Weights of a small class-conditioned image diffusion model: arch unet, batches of 128.
Rows from block 5 of a small class-conditioned image diffusion model, named by matrix and row number. Rows with one number belong to one channel. Each number is 128 + 24 x the weight over its row's rms, rounded and kept within 0 to 255. All counts start at 0.
After each channel's rows are labels from the 100 images, of 14976 (inputs lightly noised), where the channel reaches its highest value: "strongest on" is what is common among them. Only what is clearly more common there than usual is listed. The data: retinal OCT scans (Kermany 2017).
# convs0: first 3x3 conv (model.mid.0.convs.0.weight, 192x192x3x3, each kernel summed), inputs 64-127
# convs1: second 3x3 conv (model.mid.0.convs.1.weight, 192x192x3x3, transposed, each kernel summed), outputs 64-127

convs0.177 [134  90  85 126  90 107 111 116 109 175 100 128 116 123 140  90 140 146  84 125 126 101 129 169 162 107 119  66 145 103 148 165  78 221 122 181 100 124 107 127 145 124 128 174 164 111 142  90 158 148 135 129 130 122  92 124 125 111 136 128 102  95  57 102]
convs1.177 [103 171 132 135  76 149 118 108 105  92 105 142 135 145 121 169 119 166 150 145 106 128 113 153 105 148 137 154 121 138 131 123 168 106 141 118 128  96 143 124 177 144 125 126 105  96 100 149 109 109 127 141 127  93 133 112 154 194 117 130 183 143 131 138]
strongest on: finding: normal

convs0.110 [132 119 155 255 147 146 110 167 140  89 125 147 118 122  96 148 120 125 149 106 110 154 148 141 134  85 137 138 141 147 140 147 151 138 133 128 128 115 158 122 110 125  81 129 151 113 124 111 143 153  86  80 131  57 148 127 147 138 123 107 142 160 148 105]
convs1.110 [144 105 121 108 151 140 168 110  89 123 132 118 141 119  97 133 148 112 139 165  88 119 106 120 172 163 123 159 122 110 130 150  83 107 135 151 132  88 134 146 114 129 162  82 138 144 135 102 130 118 108 163 112 200 118 144 117 146 145 174 101 121 104 127]
strongest on: finding: choroidal neovascularization

convs0.56 [138  63 148 134 107 140 138 137 165 109 145 164 117 148 128 133 173 179 138 127 140 143 196 117  82 125 113 133 108 133 124 144 171 140 115 146 121 102 127  77 145 181 130 115  93  94 162 128 123 167  91  89 156 105 134 156 139 132 130 126 117 134  92 100]
convs1.56 [135 129 103 123 132 109  87 150 145 108 156 132 140 159 151 147 129 100  91 139 133 111 143 139 155 142 154 144 123 109  76 133 188 125 131 126 156 148 125 114 150  93 132 171 162 178 125 177 108 101 162 113 128 150  86 123  90 123 106 116 135 138 120 174]
strongest on: finding: diabetic macular edema

convs0.159 [159 107 139 136 136 150  87 165 107 146 103 147 117 172  98  76 138 135 121 119 124 143  95 156 120 164 165 151 170 133 117 131 112 125  93 113  81 151 114 134 121 129 117 126 146 120 122  95 114 118 107 116 148  93  76 171 151 140  84 164 104 161 122 153]
convs1.159 [163 159 123 105 119  97 124 108 120 142 123  96 133 131 117 169 111  79 126 104 166 125 168 148 158 116 126 144 129 120 131 124  89 166 121 110 156 110 122 136 118 146 119 107 175 127  98 169 131 158 112 176 142 193 123 121 107 101 127 123 150 148 168  82]
strongest on: finding: diabetic macular edema

convs0.90 [179 141 139 173 120 111 152 115 159 189 137 134 159 129 119 139 177 141 147 119 140 120 126 107 146 126  81 137 133  93 117 122 138 113 139 134 147 144 122 172 128 123 124 145 147 129 127 142  82 162 104 128 148  31 124 148 125 121 150 137 123 184 133 145]
convs1.90 [146 110 131 141 129  98 126 121 129 131 153 119 121 112 164 156 187  87 110 117  84 119 141 121 172 102 139 125  96 144 148 133 122 115 130 146  77 134 170 144 159 112 151  95 108 117 176  93 141 122 164 158 130 171 130 126  86 145 110 128 123 131  96  70]
strongest on: finding: choroidal neovascularization

convs0.140 [140 122 126 100 166 123 105 125  85 130 128 121 108 180  75 131 175 150 146 168 107 133 156  98 127  94 179 147 122 130 104 140 101 118 143  89  90 145 135  97 100 183 121 155 128 140 142 118 105 127 173 148 135 139 146 164 143 149 105 143 149 100 104 119]
convs1.140 [126 158 120 130 129 112 101 135 145 161 132 113 126 118 129 115 158 120 181 101 128 132 100 145 124  90  65 133 115 136 146 140 139 149 130 138 142 120 170 124 181 116  98 141 125 154 116 142 183 129 134 121 138 154 113 109  89 138 141 141 111 138 110 118]
strongest on: finding: normal

convs0.125 [150 116 136 116 144 141 117  96 142 143 138 125 145 138 125 106 150 101 186 124 134 116 107  93 120 107 119  85 137 126 131 134  94 159 129 115 115 103 117  56 117 129 128 172 146 135 122 105 131  94 125 140 113 135 119 113 133 142 114 144 117 130 138 114]
convs1.125 [ 94 154 108  92 128 140  93 154 134 146 116 135 137 108 187 110 127 114 109 147 139 119 118 116 156 145 119 157 125 117 113  83 145 115 130 135 118 119 140 192 153 139  93 112 141 151 121 148 111 182 110 123 135  86 150 166 101 111 159  80 155 126 159 125]
strongest on: finding: choroidal neovascularization

convs0.137 [138 146 142  94 129  97  89 100  85 101 150 150 143 174 120 158 154 141 149 119 160 135 137  60 125  90 157 149 133 178 116 137 109  97  89 139  97 109 124 139 132 138 122 116 113 107 121 136 131 109 110  98 131  71 148 114 134 101 140 144 157 140 141 109]
convs1.137 [ 93 141 162 147 118 166 131 142 107 158 153 118 145  88 125 102 111 101 145 136 166 123 131 120  95 135  87 122 111 122 130 125 160  96 178 120 149 152 121 124 181 120 131 125 104 119 162 139 102 163 164 156  88 163 135  92 117 171 117  97 100 148 117  76]
strongest on: finding: choroidal neovascularization

convs0.102 [147 105 105  93 139 117 164 135 100 144 121  99 109 143 119 120 130 105 114 107 142 144 128 123 156 161 108  98  97 154 152 102 121 147 129 140 121 151 119 182  70 122  99 140 167 147 135 144 138  96 132 101 111 184 116 117  83 124 139 161 132 113 108 171]
convs1.102 [152  85 132 165  94 129 114 110 121 114 122 168 122 126 153 112 177 133 145 150 124 105 112 159 104  77 129 141 148  95 112 125 102  89 130  93 142  97 135 122 160 135 145 103  91 131 121 118 146 143 121 106 129 207 142 177 156 121 155 120 157 144 117 133]
strongest on: finding: diabetic macular edema

convs0.167 [141 102 112 133 105 110 128 106 122 126 103 138 144 144 171 204 137 123  88 122 146 104 114 110 139 110 109 160 102 170 106 124 125  88 134 133 187 127 137 141 125 165 176 147 139 119 137 131 136 136 111 125 124 118 145 123 137 130 124 132 174  83 153 166]
convs1.167 [123 135 126 129 148 129 115 156 136 159  95 135  93 136 163  93 108 141 142 149 150 124 140 178 158 127  93  84 156 162 127 123 129 153 156 129  96 151  91  80 145 114  79 126 122 159 105 148 143 104 124 141 106 149 112 131 154 111 119 136 106 176 139 104]
strongest on: finding: diabetic macular edema

convs0.53 [112 132 164  99 151 126 135 131 104 121 111 146 163 123 180 125 117 110 151 122  90  98  92  93 125 174 118 170 136  72 138 133 188 120 160 159 160 132 139 122  84 117 127 131 140 116 154 120 132 125 109 107 157 128 145 176 144 156  94 130 116  92 109 121]
convs1.53 [134 124 133 146 109 126 136 129 143 141 189 126  69 166 119  95 117 148 103 122 147  85 152 123 147  95  87 101 136 140  88 102 126 123 133 189  88 114 126 126 147 127 107 148 107 119 144 124 126 116 171 128 143 127 130 100 127 101 123 121 132 170 103 101]
strongest on: finding: choroidal neovascularization

convs0.22 [151 118  99 109 164 109 130 132 157 133 118 119 114 144 118 146  85 101  93 113 124 158 152  79 147 131 152 117 147 144 111 105 114 161 140 142 121 133 106 100 119 124 129 154 122 174 149 113 140 127 115 109 103 144 136 125 123 121 143 155  76 147 129 150]
convs1.22 [ 98  97 125 141  78 101 145 159 106 134 156 116 113 139 143 128 147 119 115 109  91 110 158 122 133  96 125 121 105  74 153 132 163 104  95 130 164 123 128 122 110 124 118 129 127 161 121 143 135  97 131 156 180 109 114 138 142 160 129 136 133 142 113 116]
strongest on: finding: diabetic macular edema

convs0.67 [125 149 115 152 174 143 100 137 142  99 162 125 132 123  92 115 103 123 146 169 114 157 117 115 126 149 106 103 119 117 107 102 111 141 134  99 111 186 115  69  75 116  92 155 117 105 166 122 123 102 152 145 141 137 120  91 129 138  99 102  98  71 117 108]
convs1.67 [118 117 131 124 106  89  95 146 137 131 102 160 102 127 120 131 105 126 123  95 104 124 120 152 109 138 158 143 176 134 155  97 140 145 101 103 179 134 100  99 128 116 140 104  97 126  92 158 153 135 130 125 121  99 144 149 103 134 171 116 139 116 171 114]
strongest on: finding: diabetic macular edema

convs0.76 [106 118 179  80 136 143  96 170 148 139  97 127 151 138  82 117 180  95 125 129  81 134 176 101  77 112 156 172 136 125 126 140 137 119 107 137 130 102 117 120 148 143  55  89 129 179 149 121 157 125 135 119 138 127 104 133 102 145  84 129 132 120 133 160]
convs1.76 [112  95 125  97  78 126 125 116 146 147 179 152 135 166 110 157 106 127 142 125 138 110 127 159 160 136 117 118 153 147 106 100 126 120 140 117  93 153 127 131 121  98 119 117 117 106 121 134 131 137 158 123  99  99 176 121 126 136 141 130 115 137 150 156]
strongest on: finding: choroidal neovascularization

convs0.24 [122 105 133 103 149 160 152 115 131  89 176  96 155 126 120 149 132 170 167 100 134 150 143 161 119 152 110 134 146 141 137 138 120 202 122 131 158 120 119 123 117 137 108 109 109 151 124  98 100 120 144 161 121 155 123 125 102 127 150 136 115 124 137 135]
convs1.24 [117 141 112 142 166 140 122 118 179 116 141 112  94 107  96 123 137 135  84 156 126  72 130 145 117 121 128  81 141 122 116  90 105  59 141 138  90 133 134 116 136 114 115 116 170 115 116 166 150 133 117 141 123 121 135 129 152 119 125 136 148 118 156 148]
strongest on: finding: normal

convs0.43 [147 159 147 102 118 113 155 121 149 153  96 101 162 145 141 154 131 155 165 117  99 117  86 127 146 135 131 121 136 139 143 108 108 178 126  93  84 112 153 129 128  58 129  90 134 123 126 118  92 182 122 150  91 117 122 128  89 124 121 193 119  82 121 126]
convs1.43 [136 123 121 128 147 155 108 126 147 133  81 131  77  93  98 111 163 125 114 142 113 122 192 119  87 131 107 114 125 134 140 127 147  64 111 119 133 135 122 114  93 132 161 111 139 152 131 121 148 143 177  99 160 160 125 115 140 150 120  83 153 130 108 140]
strongest on: finding: normal

convs0.64 [191 112 118  96 170 155 152 102 129 143  93  96 108  89 141 112 121 172 116 123  83  84  70 129 139 172 157 105 160  97  83 120 125 105 138 109 124 130 101 125  96 129 158 128  97 131 122 137 134 122 143 119 102 106 112 128 139 104 159 198 170  96 127 152]
convs1.64 [122 152 157 116 112  97 115 138 126 131  77  72 126 121  96 105 113 114 162 111 136 131 149 146 164 130 126 173 126 149 117  91 139 130  82 102 105 127 124 139 113 118 138  88 113 108 115 116 186 115 122 128 130 145 123 116 137 134 124  85 107 181 163 137]
strongest on: finding: normal

convs0.101 [116 188 152 135 121 144 172 120 116 150 104 134 149 132 134 125 158 117 102 100 170 131 189 144 146 110 109 136 138 117 125 130 172 127 160 138 174 118 160 110 109 146 152 156 136 108 132 145 127 120 150 144 144 131 111 149 126 128 135 157 101 176 154 124]
convs1.101 [147 133 114 168 102 105  92 121  98 101 132 126 123 116 121 161 132 138 138 131 129 140 116 114 133 136 135 148 153 142 105  86 118 157 120 124 109 150  98 147 125  97 116 115 129 120 148 127 148 142 148 100 119  99 117 153 133 131 132 120 160  69 120 149]
strongest on: finding: diabetic macular edema

convs0.27 [ 89 135 137 125 174 160 137 121 140 194 106 102 117 110  91 134 103 120 122 126 167 139 146 117 128 165 120 117 173 161 144 111 142 168 110 127 147 132 143 113 138  95 112  76 156 143 150 157 119  75 102 112 138 102 118 133 138 137  89 135  89 157 130 153]
convs1.27 [144 146 140 100 142 126 177 151 147  82 143 163 123 150 118 112 155 147 143 130 124  80 135 157 117 142 161 133 129 118 124 122  99  99 133 139  96 136 111 158 164 140 121 137 138  85 128 145  71 173 125 143 111  73 157 139 121 118 132  95 156  70 118 158]
strongest on: finding: normal

convs0.71 [ 95 149  91 126 105 167  72 151  96 105 145 101 124  83 126 108 137  84 100 114 128  97 128 150 116 107 140 118 133 113 101 111 141 123  86 114 105 136 147  95 140 118 124 122 159 114 121 138 155 179 131  87 115 111  88 129 152 108 149 175 173 129  98 134]
convs1.71 [131 119 134 111 105 128 114  99 122 159 153 148 140 150 132  92 141 141 134 149 101 135 133 135 139 158 130 132 120 143 120  88 130 146 149 127 145  87 140 128 151 164 142 172 101 146 154 167 112  99 115 175 156  64 147 129 109 127 143  81  99 110 110 146]
strongest on: finding: choroidal neovascularization

convs0.15 [ 93  68 146 126 157 140  94 153 118  82 190 139 127  74 115 156 125 141 101  71 157 129 126 163 102 125  99 103 138 148 111 151 164 189 136 116 132  97 119 148 138 136 165 157 140 123 102 128 142 160 134 128 157 141 154 124 172 124  97 129 156 129 135 109]
convs1.15 [169 113 116  79 120 136 109 168 140 128 119 145 114 106 146 124 167 139 161 128  96 157 132 190  98 118 162 110 142 133 157 102 103 112 165 155 134 102 167  94 148 100 112 112 154 146 164 106  86 111 103 149 113 121 120 112  63 126 169 127 120  91 143 146]
strongest on: finding: normal

convs0.87 [135  84 113 143 122 182 120 146 117 129 121 140 112  60 131 154 136 106 137 109 132 101 138  97 123 134 113 166 141 103 134 172 123 151 122 163 142 137 134 114 100 138 136 125 158 117 120 129 164 117 148 112 131 163 117 114 146 124 131 133 114  86 116 133]
convs1.87 [139 163 132  88 156 107  95 161 138 128 110 169 149 162 155 133 122 169  88 124 129 111 104 173 141 155 137  85 145 140 139 122 118 149 114 159 136 158 125 111 113 137 144 124  89 167 175 122 145 141  97 142 159  74 161 110 115 149 121 173 131 141 146 172]
strongest on: finding: choroidal neovascularization

convs0.82 [118 165 109  73 110 154 134 127 106 126 130 110 144 158 133 119 168 145 161 119 116 136 154 146 124 101 165  94 127 126 160 128  99 108 160  90 114 145 113 120 139 103  78 145 152 164 112 168 119 149 117 129 110 161 133 148 157  90 137 152 125 144 158  99]
convs1.82 [118 111 137  93 128 108 158 108 152 106 138 147 148 119 170 133 135 130 104 143 130 109 127 141 119 137 125 114 139 179 135 159 147 114  92 176 117 135 130 143 124  93 139 113 110 146 149  90 121  82 142 131 176  75 118 158 107 146 170 103 137  96 127 143]
strongest on: finding: normal

convs0.116 [127 157 162 102  90 105  87 172 129 156 103 148  85 158 140 132 180 120 153 179 153 123 155 108 125 145 141 144 138  97 127 122 125  58 153  92 146 116 105 139 101 155 109 123 143 119 111 130 130 116 144 146 145 113 137 186 119 141 129 138 160 118 157  87]
convs1.116 [140 149 124 182 189 129 141 105  83 116 139 131 140 102 107 117 109 131 128  87 137  86 156 107 139 102 138 121 134  95 190  99 184 171 145 129 116 160 100 147 149 115 119 142 135 125 148 107 142 129 138 115  96 197 118 104 134 106 139 106 105 152 123 165]
strongest on: finding: choroidal neovascularization

convs0.135 [162 132 147 201 132  94 119 126 101 124 170 140  85 133 149 159 119 106  79 116 130 141 100 100  88 130 156 117 112 125 130 126 106 104 132 154 109 155 138 120 146 140  70 128 110 123 114 154 132 121 139 120 141 121 108 136 122 158 129 165 112 109 100 101]
convs1.135 [108 110  98 114 129 152 111 154 127 124 121 142 161 121 110 111 132 139 164 121 120  79 141 100 138 175 104 139 146 140 118 116 132 163 175 110  95 142 156 128 117  84 216 119 135 119 135  80 102 121  99 128 109 123 123  99  85 141 136 121 121 118 160 137]
strongest on: finding: choroidal neovascularization

convs0.95 [ 78  74 134 119 159 140 118 161 121 112 143 124 103 128 134 114 117  96 126 158  78 126  96  90 126  76 121 145 108  98  88 101 127 154 121 116  84 133 139 116 100 128 132 104 142 140 144 144 172 105 109 127 107 179 121 107 106 141  97 138  62 142 112 129]
convs1.95 [156 133 116 117 130 130 150 140 107 121 143 152 118 171 117 130 113 168 151 137 165  99 134 137 154 123 158  89 141 127 138  75  91  82 118 142 157 108 136 124 185 136  89 164 128 118  92 142  96 106 109 189 135  89 176 146 130 136 164 126 173  96 124 138]
strongest on: finding: diabetic macular edema

convs0.28 [180 116 145 240 141  87 112 129 140 116 137 133 151 133 138 102 152 134 197 116 161 100 146 142  94 118 134 130 128 175 184 166 133 112 138 121  98 101 147 132 100 149 147 114 153 134 161 176 156 110 120 128 111  81 129 156 152 102 113 119 156 127 130 100]
convs1.28 [ 95 137 142 127 148 147 178 164 151 145 116 144 118 132 142 151 129 115 125 108 106 149 128  82 148 102 124 133 122 123 140 126  60 152 132 167 103 152 144 123 131 149 124 114 127  92 124 119  93 144 135 127 128 163 111 127 117 101 151 132 180 106 137 138]
strongest on: finding: choroidal neovascularization

convs0.94 [121 103 133 139 113 157 124 137 110 127 103 127  99 159 103 161 102  98 160 133 130  89 125 143 150  85  93 150 159 161  86 118 136 115 112 111 135 151  94  88 155 103 110 131  99 116 139 119 138 166 138 139 130 144 105 134 114 114  82  92 138  89 126 138]
convs1.94 [113 144 119 100 120  68 113 106 121 139 118 117  98 150 144 129 148 103 118 145 120 129 170 142 179 138 134 149 146  92 136 110 115 157 139 141 133 126 119 137 111 136 165 151 103 113 135 179 144 116 105 115 133  94 108 130 135  99 178 184 117 124 135 138]
strongest on: finding: choroidal neovascularization

convs0.36 [109 123 153 120 138  93 174 159 178 131 102  94 120 114 152  92 153 100 124 155 123 129 141  97 127 152 123 144 102 124 124 120 132 102 104 151 137 125 128 157  98 107 132 152 123 140 124 155 136  92 118 124 117 127 156 128 105 156  75  76 154 107  95 162]
convs1.36 [132 104 136 115 118 132 100 135  86 143 143 144 123 160 130 106 119 178 133  89 113 101 133 138 139 117 133 137 167 134 105  97 116 141 117 151 123 163 140 137 129 157 130 192 109 147 128 154 106 135 101  80 152 125 142 131 140 138 119  95 114 111 126 134]
strongest on: finding: diabetic macular edema

convs0.0 [154 122 121 114 119 138  79 156 131  68 144 115 119  99 126 129 100 168 115 136 106 133  83 139 111 177  95 143 140 108 147 131 138 136  99 103  87 142 122 122  95 107 151 139 143  93 131 103 139 139 118 129 152 134 123 128 123 109 144 116 187 132 130 117]
convs1.0 [114 146  91 108 126 113 138 124 112 129 118 104 181 170 104 140 124 142 116 106 113 119 129 163 132 151 108 140 130 136 155  89 165 122 157 112 111  96  99 136 173 116 163 128 131 101 123  95 136 155 157 152 129  71 140 157 115 162 126 116  91 139  99 143]
strongest on: finding: choroidal neovascularization

convs0.60 [122 164 154  92 138 147 125 132 150 137 167 119 151 165  91 122 160 144 148 148 147 147 124 133 140 139 117 143 189 177 119 119 167 133 135 126  81 113 140 121 134 115 127 105  78 177 130 133 169 140 149 104 153 132 139  88 106 115 125 177 167 120 167 108]
convs1.60 [154  80 113 169 107 179 104 154 147 117  87 119 114 152 165 118 101 111  92 147  93 118 128 138 102 120 120 122 142 154 170 131 118 109 151 152 126 150 126 139 145 117 128  94 130 119 128 126 140 132 153  87 102 151  99 144 155 134  90 136 113 195 136 120]
strongest on: finding: choroidal neovascularization

convs0.91 [132 153 103 147 141 159 185 120 162 123 150 132 125  95 152 160 171  59 128 138 143 120 155 149 173 109 118 136 138 125 118 138 157 140 115 132 160 126 105 103 122 116 109 103 126 125 134 151 142 151 163 121 159 109 105 109 132 119 143 143  70 139 150 115]
convs1.91 [108 113 147 167  74 117 100 171 125 128 161 128 154 155 111 156 118 112 105 130 140 145 126 126 112 159 103 120 141 117 101 148 108 143 138 140 117 121 123 106 156 172 169 146 125 151 135 141 150 138 149 140 116  98 173 174 120 137 106 103 149 120 105  92]
strongest on: finding: diabetic macular edema

convs0.85 [125 198 113 103 106 132 143 111 112 100  91 133 159 131 138 150 155 134 168 150 123 142 131 112 151 140  95 115 110  99 119 157 138  98 100 147 122 134 134 106 114 121 129 119 100 138 163 129 123 130 133 136 141  90 115 116 127 120 162 131 146 160 140 156]
convs1.85 [150  85 103 216 132 130 122 112  99 113 108  77 135 138 151  76 104 117 154  77 120 119 149 136 129 115 124  92 137 154 106 117 192 148 108 133 134 164 129 114 129 153 130 132 160 159 128 103 115 121 105 128 112 150 129 129 139 122 144 122 135 144 138  75]
strongest on: finding: diabetic macular edema

convs0.99 [159 180 166 181  94 144 101 108 109 152 151 143 115 132 147 140 142 111 115 100 114 124 122 155 151  87 147 152 123 147 134 113 137 122 137 138 138 118 153 158 156 142 188 100  97 143 143 116 136 167 145 122 146  99 159 165 140 129 120 138 121 112 105 129]
convs1.99 [138  94 106 101 140 150 113 150 105 111  76  96 127 115 144 100 117 112 154 119 153 121 101 143 152 136  99 108 128 157 133 144 144 184 114 104 121 169 105  99 100  78 103 131 107 154 142 161 106 146 143 122 112 158  86 121 114 106 134 132 121 113 119 104]
strongest on: finding: diabetic macular edema

convs0.188 [133 134 136  92 141 115  97 153 153 135 154 149 163 100 141 145 134 138 103 140 125  72 134 134  68 129  82 142 115 129 152 105 156 100 111 124 115 125 143 165 134 144 111 114 156 115 141 156 137 139  94 140 129 106 109  70 151 137 107 128 132 108 128  92]
convs1.188 [130 114 111  92 151 140  86 107 127 142 122 130 137 172 157 160 106  71 138 122 143 111 162 119 122 128 149 157 112 113 134 153 128 113 181 117  95 147  82 110 112  77 154 160  99 153 161 167 116 138 150 105 110 128 129 144 132 102 122 123 107 137 127 144]
strongest on: finding: diabetic macular edema

convs0.35 [136 114 119 170 151 153  64  91 115 138 137 163  76 121 116 122 116 111 141 147 145 149 140 134 142 103 161 114  98 123 146 113 124 130  98 129 117 112 104 145 178 131 144 129 117 130 138 168 138 116 124 114 131 104  97  99 138 123 116 148 100  97 114 121]
convs1.35 [104 142 116 106 131 140 132 132 105 122 108  86 140  98 117 144 155 142  76  79 140 121 106 121 122 144 142 163 111 155 171 141 133 137 171 102 139 135 169  66  92 114 131 146 128 101 147 142 140 164 125 139 103 110 108 121 125 113 117 126 150 114 102 120]
strongest on: finding: choroidal neovascularization

convs0.89 [ 98 106 115 109 124 112 112 150 121 110 101 122 170  91 140 110 110 154 129 149 115 149 122 148  95 137 128 103 140 179  95 139 158 144 117 120 161 128 150 108 128 129 132 118  94  92 128 150  94 140 130  97 140 141 141 144 142 141 136 145 103 118 117 162]
convs1.89 [ 91 120 131  94 135 113 113  92 110 147 165 148 132 190 148 130 132  93 109 126 146 115 130 149 104 123 149 162 135 121  98  94 104 112 126 111 125 119 181 134 127 164 162 144 143 142 143 137  96 163 133 141 115 115 104 142 152 169 116 125 102 109 135 134]
strongest on: finding: normal

convs0.33 [107 112  84 180  76 139 158 126 113 142 109 116  90 107 132  94 113  94  85 170 126  96 123  86 143  91 153 126  96 131 110 111 142 113 129 101 110 123  77 124 109 142 153 118 140 115 140 131 100 130 128 154  80 145 112 169  88 138 129 120 118 164 143 116]
convs1.33 [124 137 118 118 101 108 140 110  85 124 157 109 139 125 125 187 104 146 113 117 135 221 112 143 136 115 155 106  78 124 143  96 101 115 143 115 145 143 178 109 155 112 121 146 138  88 170 145 124 104 167 124 121 149 127 138 173 153 139 136 145 101 137  91]
strongest on: finding: choroidal neovascularization

convs0.59 [123 116 120  90 132 120 160 163 151 126 134 112 116 143 112 132 119 124 145  95 136  94 155 105 143 167 153 143  97 127 127 149 117 185 126 142 111 141 129 111 137 123 121 106 134 147 151 114  89 110 140 106 150 121 129 125 145 139 141 173 131 135  84 116]
convs1.59 [141 100 168 109  85 111 121 120 162  98 101 106 108 132 118  94 145 131 114 137 133 163  89 135 160 147 168  90 121 165 177 114 117  92 134 116 153 118 192 103 150 155 170 143 126 145  94 101 124 116  71 124 104 143 108 122 120 129  91 105 151 151 102 132]
strongest on: finding: normal

convs0.134 [138 138 176 148 123 142 156 125 139 154 144 144 142 149 135 125 131 107 126 130 164 163 162 174 111 144 116 156 114 154 139 154 185  90 164 147 143 117 127 136  87 183 183 147 159 105 166 119 143 118 129 150 161  89 136 115  96 181 119 135 113 162 125 137]
convs1.134 [138 135 139 136 122 126 120 116  91 113 120  91 129 126 124 138 120 138 122 121 148 134  72 134 156 110 147  98 130 122 135 139  91 138 110 163 118 179 107 120 131 132 123 120 124 153 127 152 125 168 102 115 139 155  84 110 145  93 144 125 183 122 163 154]
strongest on: finding: diabetic macular edema

convs0.170 [115 115 137 154 136 153 144 113 125 121 120 132 116 118 127 131 127 116 157 138 106 143 159 143 127 147 150 130 139 104 130 154 118  81 116 128 133 132 105  97 135 117 121  86 156 136 141 108 131 133 136 115 186 174  86 125 139 119 110 134 160 119 129 124]
convs1.170 [120 142 121 166 111 117 126 108 142 157 123 101 128 139 127 145 109 103 134 148 118 155 112 139  98 119 143 114 164 114 171 108 150 127  90 142 137 112 113 125 160 140 127 148 157  91 149  81 151 105 145 125 132 100 138 131 146 166 114 187 145 170 165 102]
strongest on: finding: choroidal neovascularization

convs0.66 [105 189 143  86 148  78 100 134 159 118 146 117 163 157 134 134 118 107 138 173 108 147 149 158 115 140 104  99 151 155 159 145 109 133 151 144 152 118 129 142 139  80 140 110  89 159 135 104 173 121 115 137  91 170 137  98 126 152 134 111  76 104 118  92]
convs1.66 [168 123 127 135 155 118 144 123 108 134 112 147 178 137 155 125 117 135 133  79 117 113 143 124 120 104 132 163 134  88 125 116 158 111 109 109 112 166 118 107 129 159 127 170 130  99 119 169  83 123 152 102 147  95 135 136 137 102 141  99 191 136 136 173]
strongest on: finding: normal

convs0.123 [102 136 147 130 109 170 165 163 181 133 133 116 144 146 151 140 115 139 177 124 123 131  98 100 134 122 126  78 125  99 120 120 160 164 123 118 156  94  94 129 115 102 106 147 122 150 137 145  78 162 114 123 138 128 100 103 137  79 104 100 152 136 142 113]
convs1.123 [153  88 167 155  99 131 101 127 130 143 135 122  89 145  86 121  98  86  88 113 137 161 131 147 124 146 124 146  85 133 154 122 133 115 106 111 115 140 165 128 177 174 146 126 128 140 155 163 220 111 134 147 139 106 137 136 130 157 114  83 142  96 106 113]
strongest on: finding: diabetic macular edema

convs0.114 [ 86  97  84 127 117 129 128 111 140 174 168 141 140 139 126 137 137 154 114 101 132 128 115 103 132 130 114  91 127 130 115  93  85 130 111 136 130 131 141 109 146 132 143  82 108 119 140 145 144  94 122 139 114  95 120 107  88 147 123 149 132 112 113 135]
convs1.114 [170 127 124 137 144 129 156 139 167  94 140 102 132  96 113  94 138 122 147 149 163 102 142 110  87 133  91 104  80 140 139 140 145 112 142 103 143 113 125 119 113  91 148 131 114  94 100  88  51 130  97 111 119 173 120  99 176 120 137 172 120 131 154  96]
strongest on: finding: normal

convs0.9 [114 102 126 117 146 162 133 118 150 121 152 121 137  85 117 115 180 133  70 105 153 155 146 127  94 116 152 131 153 127 164 158 144 141 100  89 106 146 108 129 138 138 102 131 157 125 134 168 156 132 140 152 137 138 159 158 110 135 144 129 133 104 140 138]
convs1.9 [137 163  85 157 112 112 167 132 138 138 136 120 111 151 123 127 157 133 161 134 118 113 145  97 137  86 160  90 137 132 119  85 112 140 134 154 133 150 155 113  93 134 108 113  98 137  94  88 114 104 125 157 107 122 124 131 151 163 160 138  92 174 142 109]
strongest on: finding: choroidal neovascularization

convs0.154 [154 132  86 131 122 109 112 139  74 128 144 152 137 132 122 144 189 134 141 106 102  85 116 118 110  79 165 102 140 116  89 116 113 108 131 147 107 127 108 126 202 134 135 109 142 144 116 121 149 127 165 147 107 129 109 134 107 150 134 157 163 121 127 142]
convs1.154 [158 138 147 144 154 118 147 120 159 130 152 131 114 129 118 103  71 112 140 117 116 157 135 103 117 167 104  82 133 121 140 128 129 143 112 112 141 111 148 137  79 132 116 147 114  91 125 127  98 120  78 154 135 129 137 124 124 165 149 122  88 114 109 102]
strongest on: finding: choroidal neovascularization